A small self-supervised image encoder, trained from scratch: norm layernorm, trained on crops of objects in photos (Visual Genome).
Rows from block 3 of a small self-supervised image encoder, named by matrix and row number. Rows with one number belong to one neuron. Each number is 200 + 30 x the weight over its row's rms, rounded and kept within 0 to 999. All counts start at 0.
After each neuron's rows are labels from the 100 images, of 14976, where the neuron reaches its highest value: "colour at peak" is the nearest of a few named colours to the mean colour under the peak. Only what is clearly more common there than usual is listed. The data: crops of objects in photos (Visual Genome). In brackets: how many of the 100.
# fc1: MLP up (model.blocks.3.mlp.fc1.weight, 384x128), inputs 0-127
# fc2: MLP down (model.blocks.3.mlp.fc2.weight, 128x384, transposed), outputs 0-127

fc1.194,203,187,222,211,224,184,170,175,121,210,202,212,193,237,156,201,222,199,233,234,181,103,220,163,223,231,184,220,193,205,209,193,174,185,189,233,223,208,213,270,208,237,202,149,198,194,202,199,188,152,146,187,173,168,205,261,233,182,201,202,168,219,197,186,228,167,238,226,199,220,175,237,186,218,245,210,194,188,198,214,204,239,170,181,184,211,191,149,224,231,197,172,215,265,197,209,210,171,258,159,180,171,221,217,131,182,249,190,158,209,199,146,158,226,220,199,183,177,223,243,197,239,196,217,185,132,215,265
fc2.194,249,241,190,205,193,213,204,229,231,204,210,189,192,204,164,182,223,248,169,217,214,209,233,205,151,192,230,195,159,132,174,224,222,217,206,206,232,204,225,192,237,170,104,199,203,147,150,195,244,191,170,196,135,166,201,207,164,228,180,220,203,219,218,241,178,170,275,216,178,186,260,198,159,205,173,189,209,247,196,236,168,174,197,172,242,181,182,229,215,254,187,220,188,187,217,189,236,229,206,231,175,139,177,173,204,219,163,186,198,244,233,211,237,237,161,150,155,164,192,188,178,191,194,192,228,169,253,197
colour at peak: black (66)

fc1.249,205,252,213,229,170,209,176,209,200,193,185,224,148,173,157,170,144,211,247,163,207,169,226,197,211,212,155,181,183,148,195,244,223,211,200,143,223,205,171,191,209,235,222,215,236,143,221,165,152,199,201,207,174,281,229,232,172,199,277,218,219,151,169,207,232,197,152,184,205,205,212,209,265,181,175,220,209,128,218,191,221,214,217,131,210,213,181,191,193,175,164,156,197,161,149,190,227,186,214,230,225,207,203,186,186,135,229,219,176,226,199,212,187,218,146,205,190,187,182,163,190,234,176,212,253,171,197,185
fc2.249,196,124,166,166,202,169,199,201,175,201,172,190,211,197,234,211,258,151,204,210,188,207,151,239,216,107,274,193,194,224,189,164,198,203,170,229,161,201,202,199,208,139,195,198,157,232,214,294,196,211,190,188,244,177,198,198,217,180,172,210,210,191,209,230,168,226,260,219,203,191,177,192,171,192,219,221,236,249,149,253,181,228,213,222,183,149,257,231,224,224,193,233,222,190,200,183,218,232,200,216,203,164,214,251,200,203,202,214,215,172,188,170,241,207,235,234,232,195,202,243,213,135,167,177,167,207,207,173
colour at peak: black (51)

fc1.139,203,245,226,211,180,207,185,185,159,196,202,255,136,215,147,232,195,215,205,209,218,149,197,201,175,246,158,265,186,130,214,199,186,194,187,232,211,211,215,242,206,144,206,199,203,233,192,172,202,177,219,151,184,194,213,179,229,155,192,191,208,270,224,226,215,207,222,154,199,213,186,195,216,210,198,217,224,160,167,255,227,196,156,195,192,221,145,203,193,199,267,193,183,205,186,211,201,160,167,151,191,181,214,184,220,203,236,269,163,179,250,170,220,226,226,139,162,226,181,251,240,127,205,211,233,204,188,224
fc2.139,227,217,213,220,224,225,238,185,180,198,236,172,224,177,210,234,185,266,243,186,221,209,191,210,250,170,255,169,176,177,189,261,181,201,226,218,175,209,182,206,211,200,123,163,184,177,200,115,204,232,140,188,180,193,175,186,178,194,183,222,229,147,215,200,161,168,225,166,155,192,168,179,185,171,185,263,203,211,184,220,166,204,195,176,221,203,209,172,193,253,195,194,163,239,242,200,199,247,218,247,226,188,185,209,182,169,128,243,187,236,195,198,226,229,139,173,189,176,198,180,160,198,237,209,273,206,180,238
colour at peak: brown (62)

fc1.289,221,162,189,236,211,164,185,150,204,208,139,188,200,179,161,211,191,212,170,183,162,217,180,183,142,206,250,163,243,175,199,212,201,201,211,233,226,216,201,192,213,216,185,189,175,238,194,233,242,181,151,151,178,217,234,182,185,208,262,211,256,194,190,153,220,188,192,205,206,156,214,227,166,208,178,229,181,247,145,192,227,152,221,219,142,269,211,210,172,237,208,220,185,197,214,180,146,178,209,177,200,251,267,167,224,299,183,206,225,201,185,176,183,149,202,188,203,239,185,188,184,171,224,263,192,188,207,176
fc2.289,160,216,195,218,210,156,198,272,230,161,216,193,205,221,196,207,224,244,262,190,238,180,253,177,263,222,195,233,216,182,206,136,168,165,207,176,209,223,176,207,202,252,197,277,222,168,196,151,190,166,193,200,217,202,172,147,215,144,171,195,225,215,195,205,175,223,199,177,183,204,191,206,248,215,211,171,200,200,184,137,213,268,173,216,302,211,220,167,163,183,222,192,174,207,189,221,254,182,192,219,179,207,152,190,167,210,175,241,207,212,200,197,168,206,226,156,219,137,243,185,197,194,185,186,184,192,216,228
colour at peak: pink (31)

fc1.24,204,128,234,173,234,204,192,235,183,182,265,227,178,197,185,232,121,197,231,257,175,182,208,179,202,157,129,230,201,192,234,205,233,209,200,179,209,212,223,201,220,251,187,141,211,197,232,219,209,198,167,179,211,203,166,161,199,224,236,153,200,197,189,232,198,205,217,186,206,234,258,185,225,235,152,200,209,122,161,212,230,191,225,238,244,190,245,166,170,186,209,159,209,210,233,215,173,193,257,214,214,157,204,145,205,185,205,257,187,248,199,138,216,163,237,212,184,187,175,193,221,246,206,172,194,205,205,174
fc2.24,171,205,191,206,190,204,211,199,175,170,221,179,214,199,143,185,290,256,226,197,243,165,178,190,216,225,215,179,183,215,202,183,192,242,159,199,199,225,219,186,172,170,192,224,163,189,260,214,163,156,247,244,186,217,236,195,171,166,193,198,235,208,181,198,168,184,157,229,173,197,195,188,206,225,254,243,173,203,199,204,214,215,240,203,154,117,182,246,136,191,224,218,170,239,155,233,231,201,200,135,155,157,210,196,214,123,203,161,191,217,174,233,183,243,240,210,223,190,239,230,195,186,222,227,184,241,223,186
colour at peak: white (35); pink (29)

fc1.205,196,217,223,173,253,194,229,206,214,237,290,209,181,214,193,203,211,185,167,202,180,201,175,192,169,160,142,254,137,225,212,166,199,195,183,164,158,180,201,213,210,175,270,135,184,183,144,203,216,218,176,221,187,168,177,188,188,243,235,228,218,168,197,205,149,219,213,155,256,187,215,212,202,213,220,182,181,192,209,197,231,246,166,174,159,160,179,200,259,177,192,222,244,249,227,255,188,205,215,209,192,161,205,205,188,242,158,146,201,203,202,229,182,205,257,256,180,212,238,214,234,219,165,171,168,185,231,210
fc2.205,165,215,153,246,212,190,245,249,206,213,150,216,200,167,202,221,217,199,217,198,195,189,194,157,213,221,240,169,182,198,214,154,185,202,228,227,156,161,226,131,216,215,226,203,211,208,248,152,238,189,231,236,193,231,222,151,154,209,198,228,208,206,177,269,198,212,173,207,189,193,188,133,186,160,158,229,154,158,254,193,191,215,202,180,208,210,202,222,180,138,173,193,225,199,206,242,235,139,208,151,170,219,157,185,245,189,215,242,208,227,166,153,181,192,221,199,208,241,259,198,229,228,265,209,200,217,190,157
colour at peak: black (92)

fc1.59,157,194,106,238,204,190,187,188,220,224,217,179,181,217,215,180,151,176,158,141,220,160,244,167,170,181,240,234,216,175,198,215,195,212,191,211,258,188,149,224,226,242,279,179,142,201,189,211,234,175,161,190,199,192,195,234,234,144,197,185,252,175,184,207,144,191,196,216,195,187,219,207,243,180,224,207,219,176,224,212,166,197,195,237,223,217,194,183,229,277,208,181,199,180,222,219,211,216,172,140,223,224,188,194,223,214,204,185,213,150,154,217,280,217,215,217,220,233,161,197,215,240,163,160,198,213,224,194
fc2.59,224,215,201,178,167,229,212,193,228,243,236,177,156,249,148,190,195,201,223,181,197,243,217,283,254,216,195,154,193,219,175,169,206,153,165,155,209,191,238,181,248,203,202,157,216,246,253,156,214,162,161,210,176,239,216,151,175,205,198,169,144,241,222,154,169,186,197,211,233,198,258,210,220,191,197,210,235,197,206,195,265,170,214,212,207,207,190,215,184,188,167,162,194,233,136,227,201,209,234,248,223,215,228,198,245,164,203,254,201,181,251,192,128,182,188,187,177,188,226,167,211,190,185,182,182,213,175,209
colour at peak: pink (35)

fc1.121,236,188,203,190,189,265,145,191,244,231,215,245,251,254,191,181,196,204,220,160,204,255,214,177,210,220,177,180,164,203,164,219,187,194,173,175,254,149,158,205,198,197,217,215,249,205,168,147,237,194,202,215,184,198,148,184,170,209,243,224,119,214,224,242,184,217,235,232,199,146,214,186,209,199,175,215,162,180,209,188,210,188,203,155,180,240,168,162,253,183,206,198,202,175,160,213,221,221,224,165,217,189,215,212,172,211,188,224,251,218,201,224,212,143,249,149,147,191,138,181,190,194,233,199,211,218,153,249
fc2.121,186,227,190,133,204,181,178,219,183,216,179,199,151,155,165,203,207,212,186,218,204,196,152,198,207,200,257,206,127,193,216,218,216,179,203,197,194,204,238,154,245,151,171,215,163,201,185,188,238,207,222,238,154,205,202,189,227,216,169,141,209,179,186,175,178,164,182,220,130,230,226,155,141,229,230,211,278,188,205,179,228,150,192,238,230,258,237,226,190,192,194,194,175,189,221,220,151,241,186,173,202,197,217,264,215,215,213,193,222,173,212,218,234,183,223,219,257,246,189,139,235,173,192,231,204,231,226,158
colour at peak: white (39)

fc1.329,241,214,197,211,202,201,236,239,209,175,149,266,268,187,182,201,213,232,198,209,184,259,180,178,206,174,214,233,142,198,208,203,207,197,195,188,150,256,196,126,212,227,201,205,238,207,224,153,219,209,199,219,179,181,216,167,157,217,200,228,177,202,202,229,168,172,294,228,211,182,212,274,185,213,204,184,173,131,204,121,179,232,169,194,211,223,224,172,187,194,238,174,223,176,222,191,158,196,212,160,228,188,178,254,148,209,180,211,198,208,199,181,164,177,241,146,236,247,225,205,185,183,201,191,231,214,195,218
fc2.329,200,181,226,184,205,185,177,144,158,189,198,148,134,201,249,215,197,161,200,201,218,161,169,175,181,188,217,189,211,290,208,239,208,233,186,181,200,211,216,187,163,237,156,229,189,162,219,177,154,251,230,187,149,281,154,188,229,190,164,188,178,191,130,207,222,202,173,168,173,240,220,177,203,241,179,220,210,184,225,192,223,218,158,211,204,218,199,222,214,195,198,249,230,217,214,237,206,211,230,191,106,193,179,205,169,218,193,184,237,186,226,186,222,184,249,188,232,199,220,231,176,162,265,219,203,223,187,161
colour at peak: white (51); pink (28)

fc1.306,202,187,210,203,138,222,216,245,198,181,187,209,195,218,258,166,242,213,219,137,227,271,212,165,230,195,215,265,215,172,261,151,176,221,185,143,206,232,188,211,204,237,192,151,233,235,161,191,201,201,198,201,179,237,203,210,158,182,198,195,224,191,185,231,167,137,197,226,202,270,167,230,192,236,198,184,204,231,224,143,189,189,196,180,214,212,169,184,201,222,184,232,237,187,150,181,177,199,219,213,167,200,217,188,214,150,125,215,204,216,224,286,166,170,205,181,241,214,157,181,209,189,186,182,203,177,201,254
fc2.306,288,206,182,163,235,220,170,219,220,194,179,181,179,177,179,160,196,135,198,187,168,231,129,212,171,189,171,230,232,198,240,188,177,169,237,206,159,208,265,197,178,193,208,176,213,172,190,202,194,199,211,199,163,158,179,256,138,195,160,211,202,197,223,238,189,201,188,139,207,246,173,206,187,224,233,225,224,193,203,192,182,198,152,221,233,208,192,194,202,225,189,223,219,202,215,183,190,231,176,157,230,195,193,210,135,183,177,200,269,183,194,210,250,208,180,168,261,185,195,160,267,185,262,178,268,167,226,208
colour at peak: white (52); pink (33)

fc1.206,210,195,195,193,201,212,106,163,202,230,209,213,222,256,201,170,196,193,213,142,210,219,260,162,206,179,246,198,252,226,219,250,189,185,177,195,209,187,211,213,223,156,195,193,229,235,191,192,194,230,166,146,183,172,191,185,206,218,221,207,174,193,236,173,178,196,228,204,222,219,204,210,140,221,170,182,168,203,170,212,199,221,200,216,179,251,195,219,187,178,212,266,215,212,169,132,193,264,151,192,176,222,236,177,254,122,148,145,221,222,260,240,199,190,186,180,154,179,161,197,209,192,222,196,259,191,222,203
fc2.206,154,155,223,188,208,166,213,203,226,161,164,173,195,182,192,235,204,189,249,234,235,191,189,190,210,207,284,228,151,191,249,184,163,156,275,190,126,159,256,170,166,172,143,212,196,215,198,242,207,209,191,210,187,207,189,187,170,152,165,211,207,197,210,219,213,173,216,193,224,235,234,195,162,214,180,232,156,189,214,185,176,238,194,211,208,202,263,204,204,194,184,191,229,171,179,228,172,190,174,190,216,180,144,206,206,245,255,191,221,173,191,238,244,166,158,231,257,195,198,225,249,186,148,240,198,179,211,242
colour at peak: white (39); pink (39)

fc1.105,187,200,246,190,225,183,201,161,216,182,234,210,247,212,235,163,224,265,149,173,211,217,212,205,226,196,164,280,196,200,203,209,185,233,217,182,207,183,224,165,182,184,188,194,131,227,197,176,217,214,157,200,234,200,175,211,205,156,181,202,188,237,218,158,177,211,199,208,212,157,203,251,199,190,237,181,197,239,217,145,187,181,261,269,163,234,138,209,169,205,197,236,192,199,212,182,218,176,196,169,192,236,167,202,216,193,159,216,184,122,185,221,241,189,201,206,216,193,192,140,184,181,199,237,200,263,112,243
fc2.105,188,244,172,192,170,246,256,214,207,241,209,242,205,198,201,210,164,187,257,193,176,139,196,181,134,192,191,162,203,188,208,173,217,124,201,209,185,172,196,202,220,277,188,211,244,188,173,214,186,243,203,197,213,156,194,176,196,238,237,162,205,214,148,208,219,183,216,245,185,217,223,190,198,212,185,198,202,200,226,194,190,167,129,223,199,224,219,238,193,186,193,162,196,223,196,206,192,160,170,192,224,153,188,196,203,234,194,252,228,207,175,183,179,205,153,120,256,231,205,188,212,160,203,230,185,111,258,242
colour at peak: pink (28)

fc1.270,190,260,148,166,197,194,223,218,231,236,154,219,159,152,190,247,227,185,213,202,188,227,164,173,181,250,176,197,202,227,203,242,194,195,234,208,138,214,181,219,182,146,244,198,179,190,205,231,251,216,202,195,215,207,181,204,165,142,218,223,204,167,247,207,180,260,238,201,191,175,181,189,169,206,152,199,181,229,193,228,243,185,222,219,218,260,247,246,198,213,170,134,219,173,169,220,164,204,201,174,188,255,153,160,210,195,168,224,199,173,172,232,250,174,221,189,219,186,227,165,171,123,190,212,198,210,229,245
fc2.270,201,182,262,239,211,192,168,138,194,227,191,210,223,204,203,211,194,193,215,210,223,194,272,189,172,160,226,187,278,172,184,211,181,181,159,192,225,191,164,219,232,250,155,245,243,230,149,173,173,149,166,179,160,207,197,193,248,250,220,220,200,234,180,210,209,187,172,163,181,188,165,207,208,144,212,215,241,201,202,183,180,216,205,197,188,183,168,141,196,236,230,188,175,258,245,190,217,176,165,221,183,164,230,221,210,224,204,206,229,222,214,147,168,224,209,168,177,157,161,208,236,265,215,245,168,190,202,140
colour at peak: grey (65)

fc1.50,190,222,168,245,193,236,189,225,150,129,195,248,202,174,233,253,168,204,198,222,231,176,173,183,230,212,168,175,248,205,198,157,219,192,235,198,166,162,188,242,242,169,200,258,247,160,186,208,200,208,257,155,200,179,175,181,178,201,223,212,146,187,222,183,154,206,189,198,156,174,267,222,184,226,206,201,250,160,223,179,139,199,223,200,203,181,231,173,226,171,188,211,172,146,207,215,251,227,201,145,221,199,207,232,224,243,234,226,145,229,216,233,210,198,215,191,200,208,121,224,184,219,162,187,219,215,208,181
fc2.50,210,246,214,190,218,205,214,208,284,238,219,158,191,235,216,156,247,215,198,201,216,187,192,215,212,160,223,199,204,188,166,202,198,200,184,209,252,205,190,194,174,151,221,167,208,239,243,192,244,180,183,201,242,176,210,215,183,240,230,221,216,217,177,189,229,206,215,138,181,240,186,200,201,163,228,201,204,211,155,242,182,222,108,202,195,184,197,295,180,225,217,142,220,138,173,179,193,97,236,219,205,193,181,203,169,166,188,177,225,174,210,184,240,217,159,236,186,194,220,156,169,215,194,208,226,181,207,237
colour at peak: brown (65)

fc1.22,181,162,231,221,206,223,126,157,200,256,192,176,147,227,185,219,255,213,144,168,242,218,184,209,185,177,225,196,171,187,168,202,205,228,204,160,182,218,196,202,257,192,217,209,232,213,267,212,232,232,190,214,192,202,201,193,208,222,208,207,201,196,194,220,192,195,239,166,286,171,251,182,191,211,236,186,106,245,149,206,199,207,232,237,139,242,188,199,255,218,172,138,162,210,204,175,243,213,177,245,223,172,212,210,209,181,185,187,241,165,197,176,193,203,172,229,195,226,177,228,179,181,184,203,247,186,164,216
fc2.22,185,222,166,205,228,183,195,220,165,184,172,250,242,186,159,221,163,213,231,209,207,193,197,167,250,241,179,216,193,137,201,146,162,179,194,248,247,257,205,215,214,208,220,174,115,213,127,216,179,173,217,159,214,232,194,199,171,226,200,168,183,182,183,178,192,205,199,239,160,228,150,233,223,229,166,207,284,193,254,201,209,195,162,214,203,199,207,209,164,187,194,215,204,177,157,216,183,241,221,184,265,219,188,177,226,184,226,233,209,162,180,206,168,183,247,262,229,189,200,156,232,205,171,207,157,176,209,170
colour at peak: grey (61)

fc1.238,177,225,93,209,198,230,187,158,206,211,199,249,186,196,186,210,158,193,199,214,198,228,173,159,208,214,215,176,200,245,176,220,192,237,191,235,177,215,185,165,271,201,271,179,200,212,149,154,240,191,167,159,227,192,222,165,187,208,250,162,148,171,213,177,194,175,193,157,197,240,256,177,226,197,252,209,188,146,196,173,207,164,207,205,187,229,200,196,235,182,199,260,196,221,202,210,247,186,166,202,177,202,210,185,172,247,195,228,220,230,171,219,239,149,242,149,196,219,239,254,183,208,187,185,217,210,149,183
fc2.238,204,233,271,162,228,147,186,225,171,199,273,166,208,213,169,131,169,168,173,226,194,232,201,232,242,177,200,231,194,194,245,158,246,183,212,130,188,222,199,179,224,158,153,236,221,158,212,215,181,211,235,217,151,195,219,210,180,155,178,159,211,215,198,190,202,193,182,202,173,221,145,226,220,246,140,193,252,222,231,229,230,197,231,208,214,241,199,261,205,246,186,160,161,191,208,201,198,202,195,166,183,212,168,251,244,217,221,167,238,198,208,209,235,173,199,209,217,197,209,166,209,208,193,170,178,157,246,171
colour at peak: white (66)

fc1.140,192,208,190,181,270,196,204,203,177,176,163,220,171,166,140,200,196,183,211,228,173,159,192,254,206,233,188,219,186,190,210,204,181,150,227,260,257,148,234,194,190,223,278,171,253,197,256,167,226,203,169,226,150,208,193,199,206,191,207,216,183,169,196,230,177,200,176,244,203,223,199,228,218,205,164,213,162,226,185,237,228,131,209,191,219,212,193,132,211,157,215,192,165,185,215,225,204,227,169,217,162,233,206,166,185,221,264,169,141,190,246,192,183,146,246,225,244,193,156,221,197,218,188,179,177,187,243,204
fc2.140,186,215,240,203,223,244,215,203,179,236,230,199,188,220,189,165,194,208,217,207,222,216,150,183,242,143,165,218,185,182,154,217,192,194,154,229,147,187,229,132,180,170,166,220,185,222,247,232,213,211,227,187,157,200,187,215,233,182,184,161,192,227,253,254,172,225,196,201,200,151,217,200,178,213,207,194,240,192,257,138,225,250,185,176,195,200,209,196,205,179,186,150,224,281,198,218,211,154,252,212,231,247,206,231,172,167,159,190,236,153,176,225,233,181,167,175,192,242,201,234,148,165,212,232,194,166,241,234
colour at peak: black (63)

fc1.5,162,118,201,226,246,243,181,160,103,197,166,219,237,195,228,203,157,219,168,229,168,219,176,182,209,162,206,238,188,236,211,236,208,168,218,211,241,201,240,191,250,172,185,160,165,165,224,250,188,193,193,196,220,229,170,158,164,179,164,250,200,144,197,211,161,171,222,185,227,250,215,222,231,230,169,211,173,235,203,179,192,185,222,172,240,136,207,205,239,209,164,223,188,193,196,206,276,237,184,215,189,207,225,219,229,192,183,232,191,171,137,179,174,181,205,205,174,203,219,183,190,251,209,234,204,222,211,216
fc2.5,243,261,217,215,172,157,175,217,238,192,209,199,215,157,181,188,258,170,207,199,260,200,227,169,191,197,195,160,139,185,162,141,156,218,186,180,154,218,191,172,164,237,217,219,245,218,180,166,193,188,224,183,186,202,193,259,222,236,239,148,203,199,205,193,184,215,185,233,189,190,177,233,171,141,220,187,188,158,197,243,196,212,186,183,184,267,182,240,171,158,247,188,200,212,175,240,142,190,194,167,219,207,202,164,166,189,173,178,214,202,263,218,195,230,172,178,225,178,223,250,225,132,177,168,223,163,204,154
colour at peak: white (47); pink (29)

fc1.84,179,220,214,266,161,237,186,183,183,219,211,154,256,193,185,166,243,158,240,153,197,204,210,211,144,213,170,189,219,171,211,202,166,157,224,212,173,207,255,204,248,272,179,184,188,228,254,154,218,205,235,232,192,175,223,186,212,194,185,158,214,183,179,197,260,175,251,226,168,263,186,191,219,163,153,227,203,239,174,210,192,177,174,142,151,158,206,251,228,153,182,189,190,184,198,191,191,197,226,168,190,200,197,180,198,235,246,220,217,220,203,197,145,232,191,228,161,260,221,226,219,202,201,205,179,202,222,251
fc2.84,258,152,197,193,177,148,165,157,170,177,231,231,200,195,245,228,131,182,151,205,209,230,225,186,205,193,216,175,184,201,219,189,237,220,154,195,217,181,210,197,163,202,190,173,261,206,136,261,155,191,196,164,185,196,160,264,184,214,221,199,166,218,207,176,167,226,144,227,217,182,187,215,227,213,205,192,218,220,239,180,180,203,179,248,274,258,160,199,174,184,210,237,210,223,269,207,187,206,169,221,222,166,216,207,212,161,150,217,172,200,226,230,197,169,242,208,222,193,213,217,199,162,251,175,216,206,193,135
colour at peak: grey (64)

fc1.210,191,196,156,196,159,193,238,209,197,169,161,156,207,188,234,145,175,191,201,170,176,235,153,176,183,253,191,213,260,203,233,203,189,226,182,224,192,197,263,234,172,215,198,180,268,171,212,188,212,188,183,192,194,189,204,238,197,186,228,202,208,228,220,171,255,182,210,141,254,184,215,202,227,226,243,243,199,166,183,209,199,186,164,233,189,194,231,211,257,185,239,218,214,133,195,233,162,214,201,236,200,131,187,214,167,192,171,171,154,179,180,144,199,234,246,236,179,198,131,232,211,176,230,221,196,263,166,177
fc2.210,182,188,309,200,219,273,167,166,201,198,203,194,222,185,195,247,182,233,213,235,235,202,201,241,182,164,231,240,194,204,150,181,200,175,223,181,219,160,224,197,172,146,237,136,174,214,199,240,196,188,235,199,151,138,179,126,207,194,219,175,219,178,177,212,202,229,178,175,186,194,161,186,210,229,226,162,235,182,231,224,188,245,180,218,182,185,141,194,149,216,222,202,266,161,228,242,193,188,237,163,212,206,213,142,229,187,210,194,182,172,237,240,161,191,175,204,208,195,216,204,222,222,191,233,229,183,223,220
colour at peak: black (50)

fc1.57,243,166,194,155,185,172,141,203,211,235,149,178,197,171,221,244,228,185,224,216,239,206,228,203,214,252,211,165,208,130,176,169,152,199,201,195,180,216,198,240,181,205,160,203,134,195,207,216,217,218,206,219,210,227,188,182,211,240,198,165,229,193,190,241,231,184,122,202,263,240,194,179,240,136,138,224,198,196,219,239,187,212,249,249,180,175,214,208,160,181,199,185,216,212,201,200,168,190,199,237,125,202,245,177,234,198,184,198,182,185,205,167,176,223,194,158,151,241,173,199,198,158,175,190,186,246,202,257
fc2.57,160,177,169,245,197,175,212,174,229,213,250,262,184,247,188,222,170,231,158,199,183,214,212,211,189,190,252,254,253,185,151,193,196,146,238,188,217,222,196,231,211,235,210,210,211,274,144,164,154,167,168,211,190,186,234,196,192,187,213,247,215,194,181,156,223,178,231,191,162,216,174,190,163,254,191,186,249,192,173,228,217,215,225,204,212,245,164,182,164,145,185,218,197,217,247,179,196,175,166,159,169,171,224,248,236,181,207,144,248,205,167,189,184,151,192,187,239,215,179,198,183,240,167,158,223,190,217,173
colour at peak: grey (61)

fc1.74,191,216,160,250,213,215,123,167,158,165,208,237,192,170,222,226,167,188,213,263,205,232,193,173,177,219,255,218,170,180,231,177,201,160,190,229,159,164,174,188,219,192,162,225,177,197,186,194,140,208,190,199,244,246,226,240,239,166,195,200,174,262,177,197,184,224,187,186,200,131,211,235,185,235,227,234,178,161,182,181,222,184,271,229,233,207,177,221,190,165,188,238,204,250,200,170,155,212,191,148,204,208,169,222,186,190,260,177,246,213,221,126,230,185,190,215,232,189,172,195,180,222,190,240,234,214,195,179
fc2.74,204,191,244,160,211,179,251,254,182,174,183,178,127,241,181,200,235,229,200,207,225,146,215,194,221,189,135,114,217,241,162,223,186,231,177,210,226,239,150,214,172,184,213,187,194,242,216,185,259,174,194,177,177,166,179,224,214,211,196,144,204,175,144,258,216,214,216,158,169,209,256,155,176,208,178,200,227,268,155,240,202,241,173,174,224,236,209,223,205,255,204,185,215,188,212,191,185,193,192,280,160,189,210,210,214,198,200,198,156,217,165,193,203,210,189,219,217,181,245,197,223,190,197,212,180,179,222,201
colour at peak: black (63)

fc1.296,189,108,172,223,199,230,171,185,202,216,215,232,189,159,222,256,206,221,121,193,168,178,189,204,169,183,220,217,222,216,222,213,214,183,231,157,178,214,211,155,191,228,209,117,177,206,225,215,187,240,237,263,230,205,144,228,160,223,103,196,190,186,226,169,158,224,236,223,178,253,182,213,204,196,212,218,192,212,163,210,200,204,223,167,150,200,198,155,232,212,197,205,201,206,174,225,196,211,181,198,242,220,215,256,214,224,169,138,206,245,260,216,192,222,215,188,234,166,204,231,202,209,205,192,205,147,198,178
fc2.296,221,246,213,194,229,140,226,201,181,179,247,220,191,216,197,168,185,174,250,223,225,180,241,188,219,222,164,163,157,130,203,146,191,186,196,226,238,196,119,230,206,177,201,259,201,197,172,165,182,193,239,197,186,161,229,186,162,230,218,195,229,246,216,274,187,201,197,175,195,223,180,218,172,270,247,145,232,163,173,198,182,206,171,206,206,213,192,144,200,173,158,168,212,151,196,247,175,182,196,218,226,198,170,198,224,139,226,207,211,196,202,201,185,152,180,167,207,176,228,183,245,238,229,181,222,235,239,198
colour at peak: brown (74)

fc1.109,134,230,176,229,197,244,166,168,181,209,194,137,238,279,296,211,187,215,189,192,208,172,218,173,223,211,194,223,214,195,183,156,249,152,194,187,200,196,184,248,186,223,168,169,215,219,171,186,177,220,141,237,219,222,211,164,187,189,197,179,209,207,232,224,248,180,211,202,219,198,164,178,209,211,189,213,243,223,181,186,177,157,273,184,151,215,242,210,168,193,176,208,187,241,211,184,192,219,180,227,123,171,244,246,228,202,185,205,220,208,182,170,166,175,172,184,165,177,151,227,172,196,180,224,238,156,175,229
fc2.109,250,222,180,168,172,147,200,150,253,166,193,211,135,193,209,231,173,187,184,194,186,229,176,197,181,186,219,194,204,195,197,233,174,204,159,196,194,256,204,214,213,194,215,174,193,190,174,189,221,193,259,164,250,183,202,186,205,169,205,200,236,193,224,163,221,209,180,209,195,189,220,204,199,199,187,238,177,256,191,220,150,269,207,195,219,233,138,131,227,190,192,198,203,216,199,219,185,236,186,210,187,190,223,295,233,171,224,195,232,184,160,212,124,224,185,185,216,224,219,151,248,141,134,221,144,172,226,225
colour at peak: pink (30)

fc1.170,164,225,227,229,186,226,221,189,189,204,214,242,182,154,200,161,240,177,182,218,199,220,185,226,148,234,183,206,206,174,210,224,232,166,205,201,187,224,192,178,292,240,208,167,208,211,238,196,206,244,212,221,179,217,188,216,214,166,157,288,168,259,248,201,205,223,199,238,203,168,181,229,217,196,201,163,183,142,169,177,221,217,188,184,208,207,151,189,224,195,199,211,209,184,174,251,233,192,101,195,155,207,159,193,194,183,198,257,157,160,231,154,227,231,193,141,210,193,208,157,222,197,225,204,253,216,186,233
fc2.170,236,201,191,176,234,228,201,193,182,166,211,234,193,199,180,242,175,175,261,207,232,171,257,226,211,137,203,185,201,253,180,221,167,217,159,247,198,153,191,221,141,152,139,227,215,206,176,190,222,126,167,200,214,179,164,223,191,203,206,135,214,215,181,218,154,218,205,170,171,204,225,210,194,204,218,257,205,263,211,206,169,237,250,220,208,193,271,234,201,234,211,161,211,185,220,191,148,235,195,212,210,159,214,214,182,216,203,201,192,222,145,194,222,158,173,166,154,192,221,222,214,142,192,183,214,234,180,160
colour at peak: brown (63)